From a checkpoint of a small sound classifier.
Model: 3.39M parameters, log mel input, arch gmlp, norm layernorm, patch size [8, 8], width 256.
Training: muon at rate 0.0021, 7600 steps, batches of 512.
Data: trained on acted Russian speech (Dusha), 26041 training examples, 149.4 epochs.
Rows from block 5 of a small sound classifier, named by matrix and row number. Rows with one number belong to one neuron. Each number is 128 + 32 x the weight over its row's rms, rounded and kept within 0 to 255. All counts start at 0. After the name is the row's rms in percent of the matrix's.
After each neuron's rows are labels from the 100 clips, of 14848, where the neuron reaches its largest size: "strongest on" is what is common among them. Only what is clearly more common there than usual is listed. The data: acted Russian speech (Dusha).
# u: gMLP up (value half) (model.blocks.5.mixer.u.weight, 512x256), inputs 172-255
# v: gMLP up (gate half) (model.blocks.5.mixer.v.weight, 512x256), inputs 172-255
# out: gMLP down (model.blocks.5.mixer.out.weight, 256x512, transposed), outputs 172-255

u.77 120 [166  69 176 159 120 138 171  97 126 114 151  84 174 145 120  92 124  66 144 131 135 139  68  68  98 139 147 106 156 132 171 119 110  97  80 188  60 103 175 135 126 161 128  78 203 104 131  57 136 119 166 142 130 166 166 126 195 177 129  76 101 160 121 119 123 138  89 133 114 134 123 101 118 134 106 150 171  94 163 101 134  96 161 113]
v.77 118 [123 135 131 138 134  83 117  97 117 194 111  95 154 161  67 116 107 131  95 134 153  97 130 153 196 155 138 139 116 122 157 118 142  70 115 152 171 190 142 132 136  94 125 149 153 139 123 113 138 130 196  58  64 110 103 155 173  86 144 184 122 105 124 135 118 129 134 105  77 139 104  71 132 153 117 108 145 110 109 132  89 100 171  94]
out.77 094 [102 101 110  69 197 142 180  88  82  66 144 115 102 128 126 174 156 174 100 106  96 114 122 170 171 146 190 127 146 149  98 110 121 174 106 140 145 113  71 113 185 119  64 133 133 155 117 157 174 151 137 105 136  77 124 147  66 131  89 158  97  91 135 190 103 157 124 169 157 178 158 186 147 134  90  46  97 131  98 102 129 135 139 104]
strongest on: emotion: neutral

u.263 109 [122 119 128 152 166 138 165 153 163  97  82 114 153 181 166 113 165  77 103 183  84  95 127 130  94 178  78 175 128 146  80  71  59 128 140 114 161 138 136 140 128 181 129 130 176  73 114 189 100 166 141 111 161  84 148  91 116 135 167 153 108  67 110  70 156 108 109 145  40  67 114 145 121 137  99 110  74 115 145 140 113 125 102 165]
v.263 120 [212 154 158  96 107 141 123 148  95 105 183 150 126 155  84 143 180  97 117 123 150 125 101 169 129  72 135 157 141 108 112  86 155  97 133  48 137 137 154 116 118 143 107 128 153 140 118 103  88 114 172 179  94 130 116 118 109 135 113 177 172 137  85 136 165 150 122  82 109 119 146 101 109 111 160  73 148 149 116 171 113 131 149  77]
out.263 112 [136 136  75 138 111 115 126 151 114 122 133  78 113  79 154 124 104 152 163 160 120 156 101 141 125 150 121  78 127 163 118 130 170 129 167 193 177 107 138 139 170 139 115  96 109 122  72  83  50 134 137 180 102 165 175 112 101 146 142 105 110 115 141 179 121 188 211  75 146 170 182 121 122 164 134 132  97 200 155 115 214  80 111 135]
strongest on: emotion: positive

u.17 122 [110 125 169 185 116 144 110 145  97 111 145 152 179 163 133 110 171  91 170 145 158 143 159  94 117 117 163 113 143  81 127 131 100 129  99 136 120  79 169 151  90 138  75 155 165 176 192 234 121 110  93 105 131  38 168 115 119 112 122 154 175 132 185 136  92 169 139  45 187  77 122 166 126 113 116 137 160  83  91 148  84 137 146 123]
v.17 123 [123 126 141 143 132  78 114  95 123 162 137 134  63 110 154 128 131  73 179 118 199  89 131 140 152  97 134 102 134 111 129 126 127 107 113  87 130 160 157 142  98 117  71 145 144 137 171 191 137  58 140  92 112 187 107  95 144 140 159 115  98 137 107 146 119 139 100 106  96  73 128 143 160 124 108 132 141 149 165 155 179 126 142 122]
out.17 099 [ 86 138 144 196 135 135 142 128  83 147 134  96  68  86  98 123 109  97 131  92  85 114  84 116 140 134  84  73 149 179  89  93 131 143 149 118 155 145  86  83 212  72 133 172 115 139 121  75 126 101 149  94  96 102  80 115 128 127 130 103 158 130 118 178 170 183 122 140 154 144 126 136  98  79 111  91 105 137 156  94 119 138  97 123]
strongest on: emotion: neutral

u.242 104 [ 74 123 108  87 132 132  91 144 125 103 153  83 127 182 160 125 174  83 124  91 101 237 102 167 105  99 115 165 104  88 178 127 186  77 132 155 130 133 106 130 160 151 143 151 163 122 120 147 131 115 171 173 139 134 154 109 156  90  89 169 127 197 118 142  64 140 153  96 110 145  89  86 147 166 125 121  85 110 106 106 198 171 197 133]
v.242 125 [125  73 170  96 100 103 123  69  84 132 122 145 145  98 124 123 155 127  87 192 140 114 139 136 100 123 130 132 180 101 117 144 128 137  27 130 103  55 108  90 150 134  64 145 128 150 120 122  94 162 102 133 118 117 152 135 138  99  91 175  96 188 153 221  93 161  83 113 135 140  78 135 153 109 108 150  81 186 159 163  98 112 162 152]
out.242 115 [ 67 145 155 149 148 108 116 122 151 113 111 169 139  64 103 142 120  97  93 109 116 132 100 156  96 138  72 100 149 173 142 122 141 160 150 127 139 147 122 121 106 130 177  86  99 187 130 153 147 129 159 186 142 146 109 106 184 182 114 141 140 172 111 117 100  73 193 183 164 131 142  77 162 129  88  71 106 135 141 100 103 161 140 169]
strongest on: emotion: angry

u.476 118 [125 156  89 109 142 106 147 116 143 102  82 121  84 127 192  36 180 146 112 138 116 150 168 134  74 124  80 162 187  97 143 101  50 143  54 166 162  70 104 127  83 153 123 138 153 210 164 144  97  81 113 150 149  98 181 120 147 164 141  58 156 154 162 101 112 132  90 175 127  64 127 119 132 101 134 162 101 163 178 134 120 124 154  86]
v.476 129 [ 66 105 137 127 122 123 119 158 184  96  96 142 167 193 130  88 151 144 169 121 136 117  97 169 135  93 140 154 138 141 169 131 138  81 147 128 111 153 110 129 108 136  73 115 153 117 153 144 143  62 137 140 111 108 120 113 177  90 134 109 136  66  81 100 120  72  91 111 135  91 142 100 155  78 106  94 108 107 149 208 154 171 103 112]
out.476 109 [129 162 130 135  98 128 115 140 158  86 186 153 187 119 116  96  82 162 130 114  95 125 119 183  44 127 166 109 116  80 113 124 165 149 153 114  73  95 122 124 154 127 168 141 145 132 173 142 122  66 132 116 104 192 103 120 165 141 122 208  83 105 163  99  98  81  95 148 134 120 146 156 181 155 133 169  81 159 128 122 107 152 155 145]
strongest on: emotion: angry

u.227 110 [139 152 106  87 104 109 102 112 159 136 131 153  90 111 161  79  83 145 109 178 165 148 153 128 131  92 101  99  86  83  83  84 131 111 154 204 204 121 103 212  79 138  44 107 118 166 134 124 114 111 120 159  81 149 141 111 101 100 173 144  96 146 180 119 138 144 157 108 168 116  64  97 105 188 134 153 115 166  84 126 101 154  92 148]
v.227 116 [ 80 118 113 110  83 153  85 168 183 132  78 145 143 104 151 113 129  84 107  79 142  60 206 171  30  79 130  96  91 175 154  88 130 120  89 131  66 144 150 198 139  52 129  86 134  52 142 187 112  95 144 110  60 156  99 106 157 133 136 116 190 147 148 137 132 160 161 121 138 148 181  89  99 133 160 116 102 126 134 126 147 177 100 131]
out.227 096 [132 115 114  93 169 113 132 136 168  80  77 101 160 118 155 106 155 126 175 115 164 101 148  80 111 140 158 154 159  86 167 140 147  65 151 134 210  76 144 135 131 139 161  96 125 112  90 205 106 203 125 140 170 102 152 192  85 112  99 165 116 153 102 146 123  73 156 110  61 100 164 133 175 116 121 165 115 123 112 109 177 132 146 129]
strongest on: emotion: positive

u.459 120 [131 155 100 119 153  76 115 140 113  97 120 120 102 129 157 122  94 185 137 107 170 106 121  85  93 147 175 123 156 171 134 157  93 100 182  91 161 113  93  88 137 126 136  68  96 176  87 175  55 188 183 137 185  93 125  98 122 133  96 154 182  87 192  91 169 152 184 105 135 154 161 132 134 200  68 149 177 129 131 105 113 103 168 143]
v.459 125 [135 149 110 166  87 108  99 138 102  84 141 146 122 148 108 109  79  69 158 150 136 144 135 158 133 178 127 121  77  73  97 157 123 121 150 122 126 194 129 164 176  57 125  92 173 161 115  76 149 126 187  96 121 138 122 179 175 120 175 117 117 117 182 137 161 133 170 127  74 138 164 200 118 168 131  71 135 127  88  92 143  77 103 190]
out.459 108 [149 164 169 122 135 116 118  61 138  91 134 118 116 112 141 137 122 105 160 127 158 133 174  96 162 121 181 196  76 136 109  72 121  67 159 121 129 110 153 156 143 128 117  90 101  93 119  84 157 129 144 149  66 106 195  98 211 165 118 115 191  89 112 113 107 179 135 111 113 156 107  98 159 144 185 188 104  74  72 134  93  60 102 121]
strongest on: emotion: positive

u.484 085 [ 87  58 165  69 146  92 105 137 184 159 165 122  75  81 184  87 107 161  93 179 146 198  98 200 118 105  50 148 115 126 167 122 122 120 160 121 170 139 101  85 128 198 132 146 157 151 126 193 193 123 108 146 136 138 123 119 180 112 100 159  90 150  96 130  78 149 136  94  89  87 187 123 131  95 108 123 104 161 120  66 154 145 121 108]
v.484 082 [147 138 149 159  82 143 109  91 179 155  81 134 155 173 158 112 171 146  77 146  64 102 140 174 166 144 105 142 170 109 135 109 122 142 138 130 105 191 104 131  99  94  68  97 157 117 131 134 139 106 187 112 128 153 194 122 112 112 164 154 164 137  82 125 153 124 138 149 123 188 133  95 129 115 112  88 174 104 155 139 148 131  97 154]
out.484 093 [140 121 100  86  97 139 111 156 136 109  88 138 152 122 123  59 148 130 148 114  90 183 128 145 151 157 145 118 107 121  79 117  98 142 129 187 105 124 145  94 105  85 108 138 117  98 104 159  94  36 154 119 166  96 189 133  77 139 155 187 112  85 141 159  98  76 183 172 116 161 133  92 141 116 151  71  89 162 110 147 130 116 144 109]
strongest on: emotion: angry

u.124 107 [108  89 148 108 170 160 160 152 132 121 146 133 176  99  81 155 161 139 117 116  86 106 106 131 167 132 108  91 103  99 111 142 190 116 142  93 109 172 106 152 133 171 165  88 103 137 159 142 137 103 111 135  88 141  96 133 183 124 156 112  86 137  99 109 201 127 105 111  82 188 125  94 149 146 133 125 107  98 107 108 147  95  90 151]
v.124 107 [174  79 135 115 147 116 162 114 153 148 118  31 123  80  94 124 141 141  96 126 180 146 142 116 162  65 185 148  49 120 113 127  77 108 123 145 123  92  80 107 132 131 151 177 150 118 153  97 117  98 175 115  99 183 131 143 183  87 190 125  80 172  95 137 129 172  92 185 121  88 146 121 164  84 118 168  81 114 140 143 127 150 204 131]
out.124 096 [ 99 128 156  86 111 132  76 117 160 129 168 140 165 129 173 143 127  79 109 138  84 124 141 139  80 150 113 135 139 166  75 180 139 145 156 153 133 130 114  51  68 130 132  95 120 156 142 104 126 166 138 172 139 160  88  85 162 221  58 147 183 152 127 147 158  94 176 124 151 132 164 140 114 125  82  54 102  41 166 127 151 156 157 124]
strongest on: emotion: angry

u.176 115 [165 127 100  93 134 130 148 108 147 112 139 133 116 144 144 127 175 110 112 107 136 143 125 163 125  97 208 136 178  95 107  95  81 147 118 158  92  45 124  88 136 128  83 123 127 180 136 189 112  96 123 129 127 137 106 114 138  61 202 135  77 168  85 185 176  77 121  74 147 135 100 118 140  89 118 183  73 108 125 154 153 118 146 170]
v.176 119 [ 98 152 115 179 144 147 123  95 221 128 165 151 121 169 182 145  79  96  90 121 113 114 116 150 122  79 133 124 118 156 135 116 118 137  94  87 110 181 146 105 112  91  90 112  94 106 136  84 161 139 139 123 128 138  37 119 153 179 100 134 127 133 129 133 113  95  99  96 128 125  83 130 127 138 171 105 129  98 122 160  63 114 107 112]
out.176 109 [ 87 123  93  77 114 111 129 126 110 150  62 189 165 191 130 141 121 127 107 156 133 119 163 112  82 130  93 104 177 126 149 108 160  94  38 100 115 157 143  96 148 139 136 125 166 157 167 128 133  94 147 100 111 109 152 132 133 158 140 181 191 119 127 135 132  62 100 163 112 107 127 111  68  88 120 120  63 138 115 155 129 110 159 131]
strongest on: emotion: angry

u.410 099 [124  95 132  92  78  82 105 172 112 147 140 140 146  79 131 154 102 132  95 162  97 118 148  91 128  12 120 134 128 163 121 176 116 173 111 147 182 116 127 117 118 187 129 137 122 113 162 153 111 161 133 145 123 137 115 117  61 159  79 170 151 122 172  96  97 151 133 125 135 142  58 145  81 164 113 115 130 163 160 131 113 115 103  95]
v.410 107 [112 144  84 186 107 130 123  92 114 129  90 179 171 115 112 130  48 139 207 138 108  86 152 151 112 155 123 172 159 124 168 119 139 134 144 156  78 180 148 138 186 113 109 182 134 141 142  79  89 158 138 126 185 144  38 101 168 169 127  78  87  83 118 115 196 109 134 159  91 101 144  86 134 117 131  89 144  79 143 138 123 128  98 154]
out.410 095 [128 129 199 167 111 117 142  97 120 122 139 110 121 170 157 134 124 103 146 130 135 141 124 172 140 171 106 137 105 140  99 124 139 146  68 124 102 118 182 142 152 134 191 152 155 155 146  96 128 178 144 124 167 102 127 147 143 129 101 144 137 136 106 175 122  74 100 116  93  98 191 104 116 153 114 139  85 105  97 161 119 155 110 144]
strongest on: emotion: angry

u.26 111 [ 83 134  82 121 130  97 125 157 159 140 150 109 134 141 126 184 105 129  78 126 128 137 124 111 102 134 144 152 147 111 133  92 188  79  81 120  77  96 160 165 111 112 201 102 150 126  93  67 118 157 123  72 134 179 100  78 101 144 149 123  82  81 181 112 128  74  96 120  80 131 166 224 124 177  25  68 116 132 183 117 152 123 219 102]
v.26 131 [159 118 140  84 141 163 128 134 149 118 134  84 130 127 105 138 132 162 100 106 123 160 110   0 144 148 112 148 179 142 173  95 103 143 165  88 154 117  88  84  93 131 147 109  89 165 125 140 156 146 121 115  85 127 120 164 162 137 133 162 113  71 134 162 111 100 112 124  99  76 119 171 151 106 175 111 141 136 147 125  85 133 141 162]
out.26 112 [148 124 134 109 155 153 100 136 121  71  56 101 151 114 113 107 190 152 160 144 108 141  89 102 196 156 136 100 124 158  83 159 154 102 144 170 113  94 119 136 159 172 125  98 169 114 100 124 157 102  87 145  91 108 147  71 126 159  98 100  72 110 115 150 118 154 177 116 125 168 132 112 149 101 146 132 179  99 129 127 161 187 117 102]
strongest on: emotion: angry

u.163 115 [199 123 112 161  84 101  88 133 137 142 148 111 168 120 147 125 114 134  48 145  56 136  69 124 108 101 143 121  96 104  93  79 143  78 140  86 144 169 106 118 154 130 182 138  93 106 118 134 140 152 132 143 136 127 123 105  82 132  87 134 148  96 142 178 158 176  71 163 172 123 129 128 154 106 148 156  96  99 180 133 130 154 144  98]
v.163 133 [ 97 192 138 127 209 119 121 166 201  72 164 103 127  78 142 122 102 146 118  63 178 215 109 121 104 152 157  77 147  81  99 159  57  79 118 140 135 105 112 136 144 126  77 108 136 135 118  91 113 105  78 104 117  84  82 134 107 109 137 173 182 151 190 127 119  83 167 129 121  71 153 111 125 131 122 163 180 164 136  87 115 127 132 105]
out.163 100 [144 195 143  85 148 102 140 164 118 124 169  67 182  96 145  82  83 146 146 126 157 136 160 117 193 151 165 137 147 146  98 157  82 133 138 178  65 150 104 105 174 102  77 114 122 130 145 140 110 124 134 113 157 102 111 131 159 146 147 135 136  85  87 106 126 178 136 117 116 144 169 156 188 161 201 156 139 122 112 142  96  92 153 144]
strongest on: emotion: positive

u.505 095 [163  49 181 119 116 136 184  94 141 108  73  71 164 184  85  93  94  98 148 128 103 153 160 146 218 189 178 141 152 148 178  94 119  91 158 133 101 158 123 112 108  91  74 117 166 110 156  74 140 160 130 114  95 119  88  86  94 174  95 174 146 125 160 112  77 133 121 117 114 153 153 145 143 176 162 103 149 158 135 121  97  97 173 119]
v.505 101 [134 101  98 118 141 142  88 141 173  69 171 132 158 142 105 134 160 150 102  97 202  94  78  93 150 117 106 122 113  89 143  86 142 133 171 118 190 124 162 177  80 138 142 134 118 126 149  75 128 160 127 135 174  98 139 124 110 155 146 159 171 126 126 182 129 107 153 151 150 166 155  77 112  93 145 136 168 182 117 140 119 162 166 159]
out.505 100 [174 143 114 126 141 147  97 184 118  77 152  89 169 142 219 110 116 127  99 140 147  67 122 122 111 131 117 169 112 158 146 112 176 106 128 129 148  86 166 170 115 104 174 130 113 154 106  98 124 149 118 132 124 163 167  87 143 117 174 155 127 110  86 148 155 116 147  91  96 154  86 110 144 145 185 182 159 120 111 121 132 103  78  94]
strongest on: emotion: positive

u.220 104 [137 195 151  95 192  59  91 148 119 138 100  62 128 142 195  80 124 132 107 104  86 151 160 141  95 139 118 102 150  95 162 151 104 116 165 123 126 138  72 113 104 114 123  64  50 120  94 194 122 155 113 123 179 106 107 141 162 112 167 145 177  84  96 125 186 110 145 151  60 185 115  72 129 127 155 140 158 114 129 105  96  48 118 147]
v.220 092 [ 44 116 146 116 165 172 155 106 126  83 166 160 113 177  96  94  94  90 114 102 180 103 141 141 110 102 133 134  86 153 156 142  93 136 163 131 147 105 126 169 143 137 113 195 165  82 105 131  81  59  80 130 109 136 137 123 133 130  61  88 141 103  99 138 183 115 140 132 165  79 139 143 139 169 219 113  48 136 165 142 133  93 136 101]
out.220 108 [175 106 164 157 112 155 184 163  94  58 164 162 120 101 117 154 121 119 179 163 130 143 128 128  83 141 121 174  82 157 118 163 167  77 109 162 136 127 129 169 154 140 152 110 131  89  90 126  78 148 145 121 153 127 123  47 136 112 148  68  90 105 181 162 133 151 135 155 120  95  76  99 140 155 144 141 170 133 164 139  73 121 143 140]
strongest on: emotion: positive

u.283 107 [165 147  84 108 108 108 180 179  91 152 131 149 155 117 133 119 171 190 126 177 114  95 117 151 129  82 181 204  98 179 147 145 136  77  93 150 127 183 110 169 149 152 110 127 138 108 129  84 118 146 154 164 107 161 175 214 118 137 134  97 113  65 161 186 166 152 118  61 128 155  78 101 132 118 159 120 110  93 108 164 116 191 177 114]
v.283 132 [ 82 133 143 181 142  93 112 113 116 155  81 116  94 122 143 183 156 102 159 168 109  97 165 102 129 112  95 140  85 166 143 105  99 178  91 102 169  52  80  49 137 135 120 133 130 136 153 154  94 205 155 166 170 135 136 113 152 129 131  85 106 118 203 158 126  83  90 115 137 116 147 161  92  99 213 109 110 148 129 151 149 104 167  84]
out.283 105 [120 173 167 175 174 109  92  40 125 128 140 168 103 106  82 105 118  81  95 144 147 170 153 146  58  66 108 122 136 149 116  91 129 139 131 132 106  73  93 121 112 140 117 155 153 200 148 146 130 183 155 139 156 214 100 144 168 130 104  84 104 160 128  96 116  79 130 177 125 140 151 130 133 106 103 128  95 100 128 102 192 159 150 133]
strongest on: emotion: angry

u.245 067 [148 121  80 159  91 111 187  94  88 134 116 114 150 131 157  65  79 203 172  87 158 197 102 148 152 156 134 140 139 129 120 164  72 102 138 112 159 105  83  92 154 118  69  95 106 149 151 166 118 179 127 143 108 102 102 127 116 145  82  54 121 124 177 132 171 125  67 115  76 140  90 108  87 102 135 127 167 137 129 113 121 143 115  73]
v.245 048 [123 121 150 103 156 177 160 149 133  93 134 173  69 119 127 154 153 100 163 157 111  50 186 179 170 152 149 141  83 110  70  91 141 143 150 154 116 131 113 129 123  74 183 124 140 106  76  50 107  95 111 102  11 141  87 138 152 101  98 117 114  78 143  85  96 134 127 106 138 141 154 168 120 128 129 183 116  82 109 170 156 114  77 114]
out.245 083 [135 119 185  78 142 132 108 166 113  95 163 112 128  91 126 138  70 147  88 170 162 123 113  91  58 124 158 167 119  93 184 128 163  90 166 116  99 153 146 153 101 132 145 123 140 133 136 104 123  55  57 111 164 159 108  85 111 137 172 108  87 148 108 102 145 120 134 178 117 186 138 109 124 147  98 216 105 158 117 166  73 144 126  90]
strongest on: emotion: positive

u.194 113 [139 123  46 135 117 129  91 151 184  71 142 126 106 186 167 152 101 138 178 155 121 119 131 163 125 133 157 148 124 126  64  41 176 132 109 120 133 114  47 115 141 144 106  47 155 132 121 144  99 199 135 107 115 147 134 135 135 114 145  51 119 119 132 135 152 156 129 113  97 162 115  73 158 139 136 113 116  92 179 152 122 121 157 145]
v.194 132 [ 79 117 156 185 130 159 102 120  56 105 107  58 142 139 121  99 158 119 145 139 102 163 126 114 163 145 144  93 187 133 159 105  89 117 100 115 107 106 122 106 140 115  93 113 110 150 132  92  75 159 168 138 114 149 124 111 175 142 113 191 101 113 107 103 111 116 164 119 189 162 120 150 133 115 100 141 109 160  55 118  72 173 136  99]
out.194 097 [ 20 133 184 157 134 163 160 110 127 182  97 183  92 131 139 153 125 176  99  73  31 108 120  64 171  96 131 129 168 125 106 145 137  86 107  82  87 148 102 123 230 124 157 122 133 130 135 106 134  97 130 102 146 120  91 175 115 157 152 111  88  97 136 150 129 119 160 102 170 113 143 120 116 105  80 137  90 117 126 140 120 179 137  92]
strongest on: emotion: neutral

u.246 086 [117 133 111 126  92 120 123 161 209 123 101  96 115  72 144  91 102 115 163 183 121 118 128 109  63 112 100 166 143  91 151 102 115 131 131 123  84 122  99  85 157 116 138  76 143 149 142 132 131 191  98  99 130  75  80 123 128 150 166 127  79 158 105 136 146 127 116 104 133 129 119  73 164  98  82 154 108 134 135 107 104 115 138  91]
v.246 076 [ 54 128 151  61 105 108  92 149 129 144 106 153 105 122 123 172 107  88 155  82 145 101  68 201 156 102 145 137 114  91 113 118  95 107 100 189 118 139  82 143 106 141 124 179 177 144 148 159 153 127  73  72 153 126 141 171 158 165 131 130 124 188 172 197 106 129  91 131 158 132 139 106  98  76 126 116 111 141  97 129 108 137  92  79]
out.246 093 [ 80 116 108 109 158 145 107 196  79 163 100 168 120 173  97 147 124 116  90 141 109 156 120  91 154 154 158 136 120 153 158  98  91 105 107 107 111 123 134 167  87 107  88 188 160 139 143 141 152  63 160 117 122 146  94 128 190 125 116 142 140 179 187 105 104 106 115 139 126 116 103 141 120 140 126 133 112 205 145 113 149 194 135 174]
strongest on: emotion: angry

u.368 112 [137 105 109 101 133  94 135 112 146 189  75 136 127  90 120 100  82 165 139 174  90 129 166 132 130  96 151 107 156  99 184 110 152 187 103 140 135 143 192 116 119 137 181 115 103 149 124 142 103 140 128 134 189 121 120 151 140  95 152 132 120 137 131 135 106 169 105 140 190  70 119  81 136 110 150 131 118 152  71 173 124 154 203 158]
v.368 117 [142 108 128 147 152 152 155 138 164 106 175 165 119 132 155 146 162 132 167 146 146 164  43 139 109  62 174 136  75 139 119 122 109 176  99 186  71 157 136 124 104 124 145 129 162 127  71 142 162 124  46 156 195  87 118 101  92 162 154  66  54 155 127 112  75 149 134 140  82  89 109  96 152 110 125 187 113 138 107 102  88  92 157 103]
out.368 097 [124 122 150 119 120 120 121 167  89  77 150 121 113 109 109 171 102 153 121 154 103 178 197 162 115 110  74 183 141 151 117 163 121 124  90 120  96  83 115 135  97 139 108 121 137 187 109 113 177 106 157 187 124 146 188  83  85 155 142 118 161 155 118 163 166 102 116  95 181 163  95  90 115  65  75 119 113 141 121 102 139 223 126   9]
strongest on: emotion: angry

u.226 125 [135 143 101  87  87 155  49 117 125 123 147 131 120  76 120 124 122 112 169 135 129  78 142 139 129 199 134 121  96 122 132 170 120 117  98 139 147  98 113 172 163  84 107 192 142 147 129 157  82 209 135 128 171 105 137  75  79 140  90 140 154  77 152  81 167 163 176  97 149  74  75 138 141 117 101 167 101 146 150 148 107 197  79 141]
v.226 134 [123 116 127 104 100 119 122 107 145 104 126 142 118 107 152 118 117 106  93 122 182 156 110 182 109 168  82  63 104 171 117 101 149 186 113 143 109 123  80  87 133  66 106 196 114 119 154 182  32 128 147 178 133  76 151 102 161  74 101 119 125 127 130 169 158 152 165 167  88 190 157 163 111 114 110 167 172 137 155 176 155 174 168  70]
out.226 108 [209 101 142  98  88 123 147 137 116 134 106 132 181 146 115  94 129 150 157 168 132  79 118  86 167 114 110 138 121  81 171 139 116  73 166 128 187  99 134 140 138  71 137 158 131 181  74 137  88 134 122 167 115  84  99 115  99 158 171 123 165 151  99 160  61 134 116 140  84 180 124 154 130 191 163 132 105 106 101 164 155 102  91 131]
strongest on: emotion: positive

u.19 096 [112 154  95  87 141  90 133 110 174 168 137  33  97  97 113 181 139 130 175 108 138 119  68 174 147 126 145  93 136 171 103 122 203 171 114 144 119  97 109 130 161 127 141 102  74  97 127 115  62 101 137 123 104 127 135 136 176 163 157 171 131 130 129 184 106 143 120  81 130 125 109 126  92 129 179 140 155 122  80 179  59 173 122 118]
v.19 128 [157 111 180  67 113  72  88 154 112 105  99 107 174  86 131 148 160 130 142 121 178 197 147 193  78 118 182 132 145 127 133 138 129 103  93 134 196 164 141  96 112  86 116 118 133 169  83 201 177 119 140 159 135  51 119 167 109 186 111 102  92 133 160 162 139 122  90 165  72 112 129 110 148 142 116 122 134 111 124 151 164 142 149 134]
out.19 115 [208 193  90  92 103 129 142 152 133 103 144  96 160 185  90  77  98  65 167 167 168 101 117 137 108 123 137 120 135 154 155  46 116 178 187 137 121 132 124 192  53 115 109 140 163 142 136 122 170 107 132 148 113 160 172  75 135  97  73 155 153 133 138  87 181 143 134  94  80 149  98 101 139 131 171  91 135 151  93 129 166 139 113 154]
strongest on: emotion: positive

u.223 113 [145 198 141  86 146 115 133 108  98  71 102  89 183 117 207 167 126 119 180 164 145 181 147  92  44 178 131 172 109 161 138 138 110  75 114 139 121 139 123 128  80 113 146 123 105 115 115 138 157  96 167  93 110  66 144  70  83 182 131 184 124 146 186 134 126 117 126 132  85 152 230 122 127 114  91  92 161  30  51 116 125 155 106 122]
v.223 123 [120  90  86 139 112 174 152 104 154  87 146 113 120 101 161  97  99  85 106 113 104 133 134 123 140  72 132  67 157 134 117 152 102 139 145 138 144 130 103 124 131 124  99 162 143 144 114 122 140  82 133 165 135 159 130  79 147 113  56 143 106 102 124  75 152 185 162 113  43 162 114  96  68 135  72 117  79  78 166 139  81 138  94 159]
out.223 108 [160 138 155  86 113 119 136 109  74 100 144 152 134 167 135 101  80 128 106  76 149 126 121 155 152 201  87  64 148  75 125 184 103 132 124  86 107 122 120 146 145 133  96 132 127   7 118 119 145 106 169  77  86  86 139 165 125 114  93 127 133 108 139  75 115 208  90 152 112 121 125 150 138 192 136 124 133 172  76 131 145 102 102 128]
strongest on: emotion: positive

u.32 107 [116  80 126 130 122 154 153 133 145 153  89 156 165 155 158 153 132 135 100 133  34  89 213 116 169 133 161 144 126 149 137 146  95 114  57 137 137  78 105 116 151 144 160  87  81 127  83 127 119 140 163 195 138  97 166 147 209 127  90 131 132 122 116 106 177 110 123  94 135 152 132 141 125 112 155 145 108  93 131 159 125 168 132 101]
v.32 118 [176  78 178 104 158  97 141 150 164 169 146 133 121 136 161  94 162 120 135 221 117 125 154 163 133  97 131 151 138 124 145 164 170 126  78 164 120 126  91 137 156 144  94 102 134  84 170 105 135 152  93 191 122 151 139 159 192  70 102 110 180 143 165 209 165 149  92  69 115 123 126 145 149  90  97 108 102 153 161  51 111 147 114 116]
out.32 101 [133  87  89 105  77  92  93 132 187 122 140 167 169 104  72 125  81 132 135 145 129  95 105 122 129  83 126 128 104 143  96 124 145 146 105  82 166 165 123 144 120 115 155 194 142 163 110 130 139  95 124 149 116  67 156 143  92 128  63  92 133 122 137  98 117 130 148  72 103 116  99  71 143 107  96 133  91 146 168 158 156 203 215 184]
strongest on: emotion: angry

u.279 113 [144 140  87 119 118  69 119 111 150 153 125  94 153  75 110  61 128  69 119  46 140 105 107 112  66 113 166 149 121 116  86  89 170 104 121 107 111 104  93 124 131  97  95 139 119 103 119 125 116 119 194  88 124 137 114 178 152 162 180  96  98 130 106 145 122  97 115  50 139 140 160  98 105 124 184  97  93 122 127 173 167 103 169  80]
v.279 119 [153 100  98 113 120 203 146  93  94 150 102  62 151 195 104 128 147 101  98 171 195 186 118  84 150 128 134 125 162 144 137  44 175 101  95 155 101 115 179 119 138 152 177 198 111 131 192 121 213 134  72 115 123 118 143 155  95 110 117 164 114 115 108 107 136 185 137 149 123 131 148 138 128  73 160 131 145 122 204 131 112 133 110 169]
out.279 109 [ 94  85 136 134 119 153 165  82  98 202 104 134 109 127 113 141  88 196 140 144 131 210 133 121 146 164  89  94 114 102 114 188 168  92 121 106 125 155 107  91 209 115 104  78 119 156  95 126  83 127  59 135 140  95  56 163 160 100 176 122 105  94 156 159 158 188 199 122 160 149 104 168  94  84 128 118 117 162 133  97 108 175  98 147]
strongest on: emotion: neutral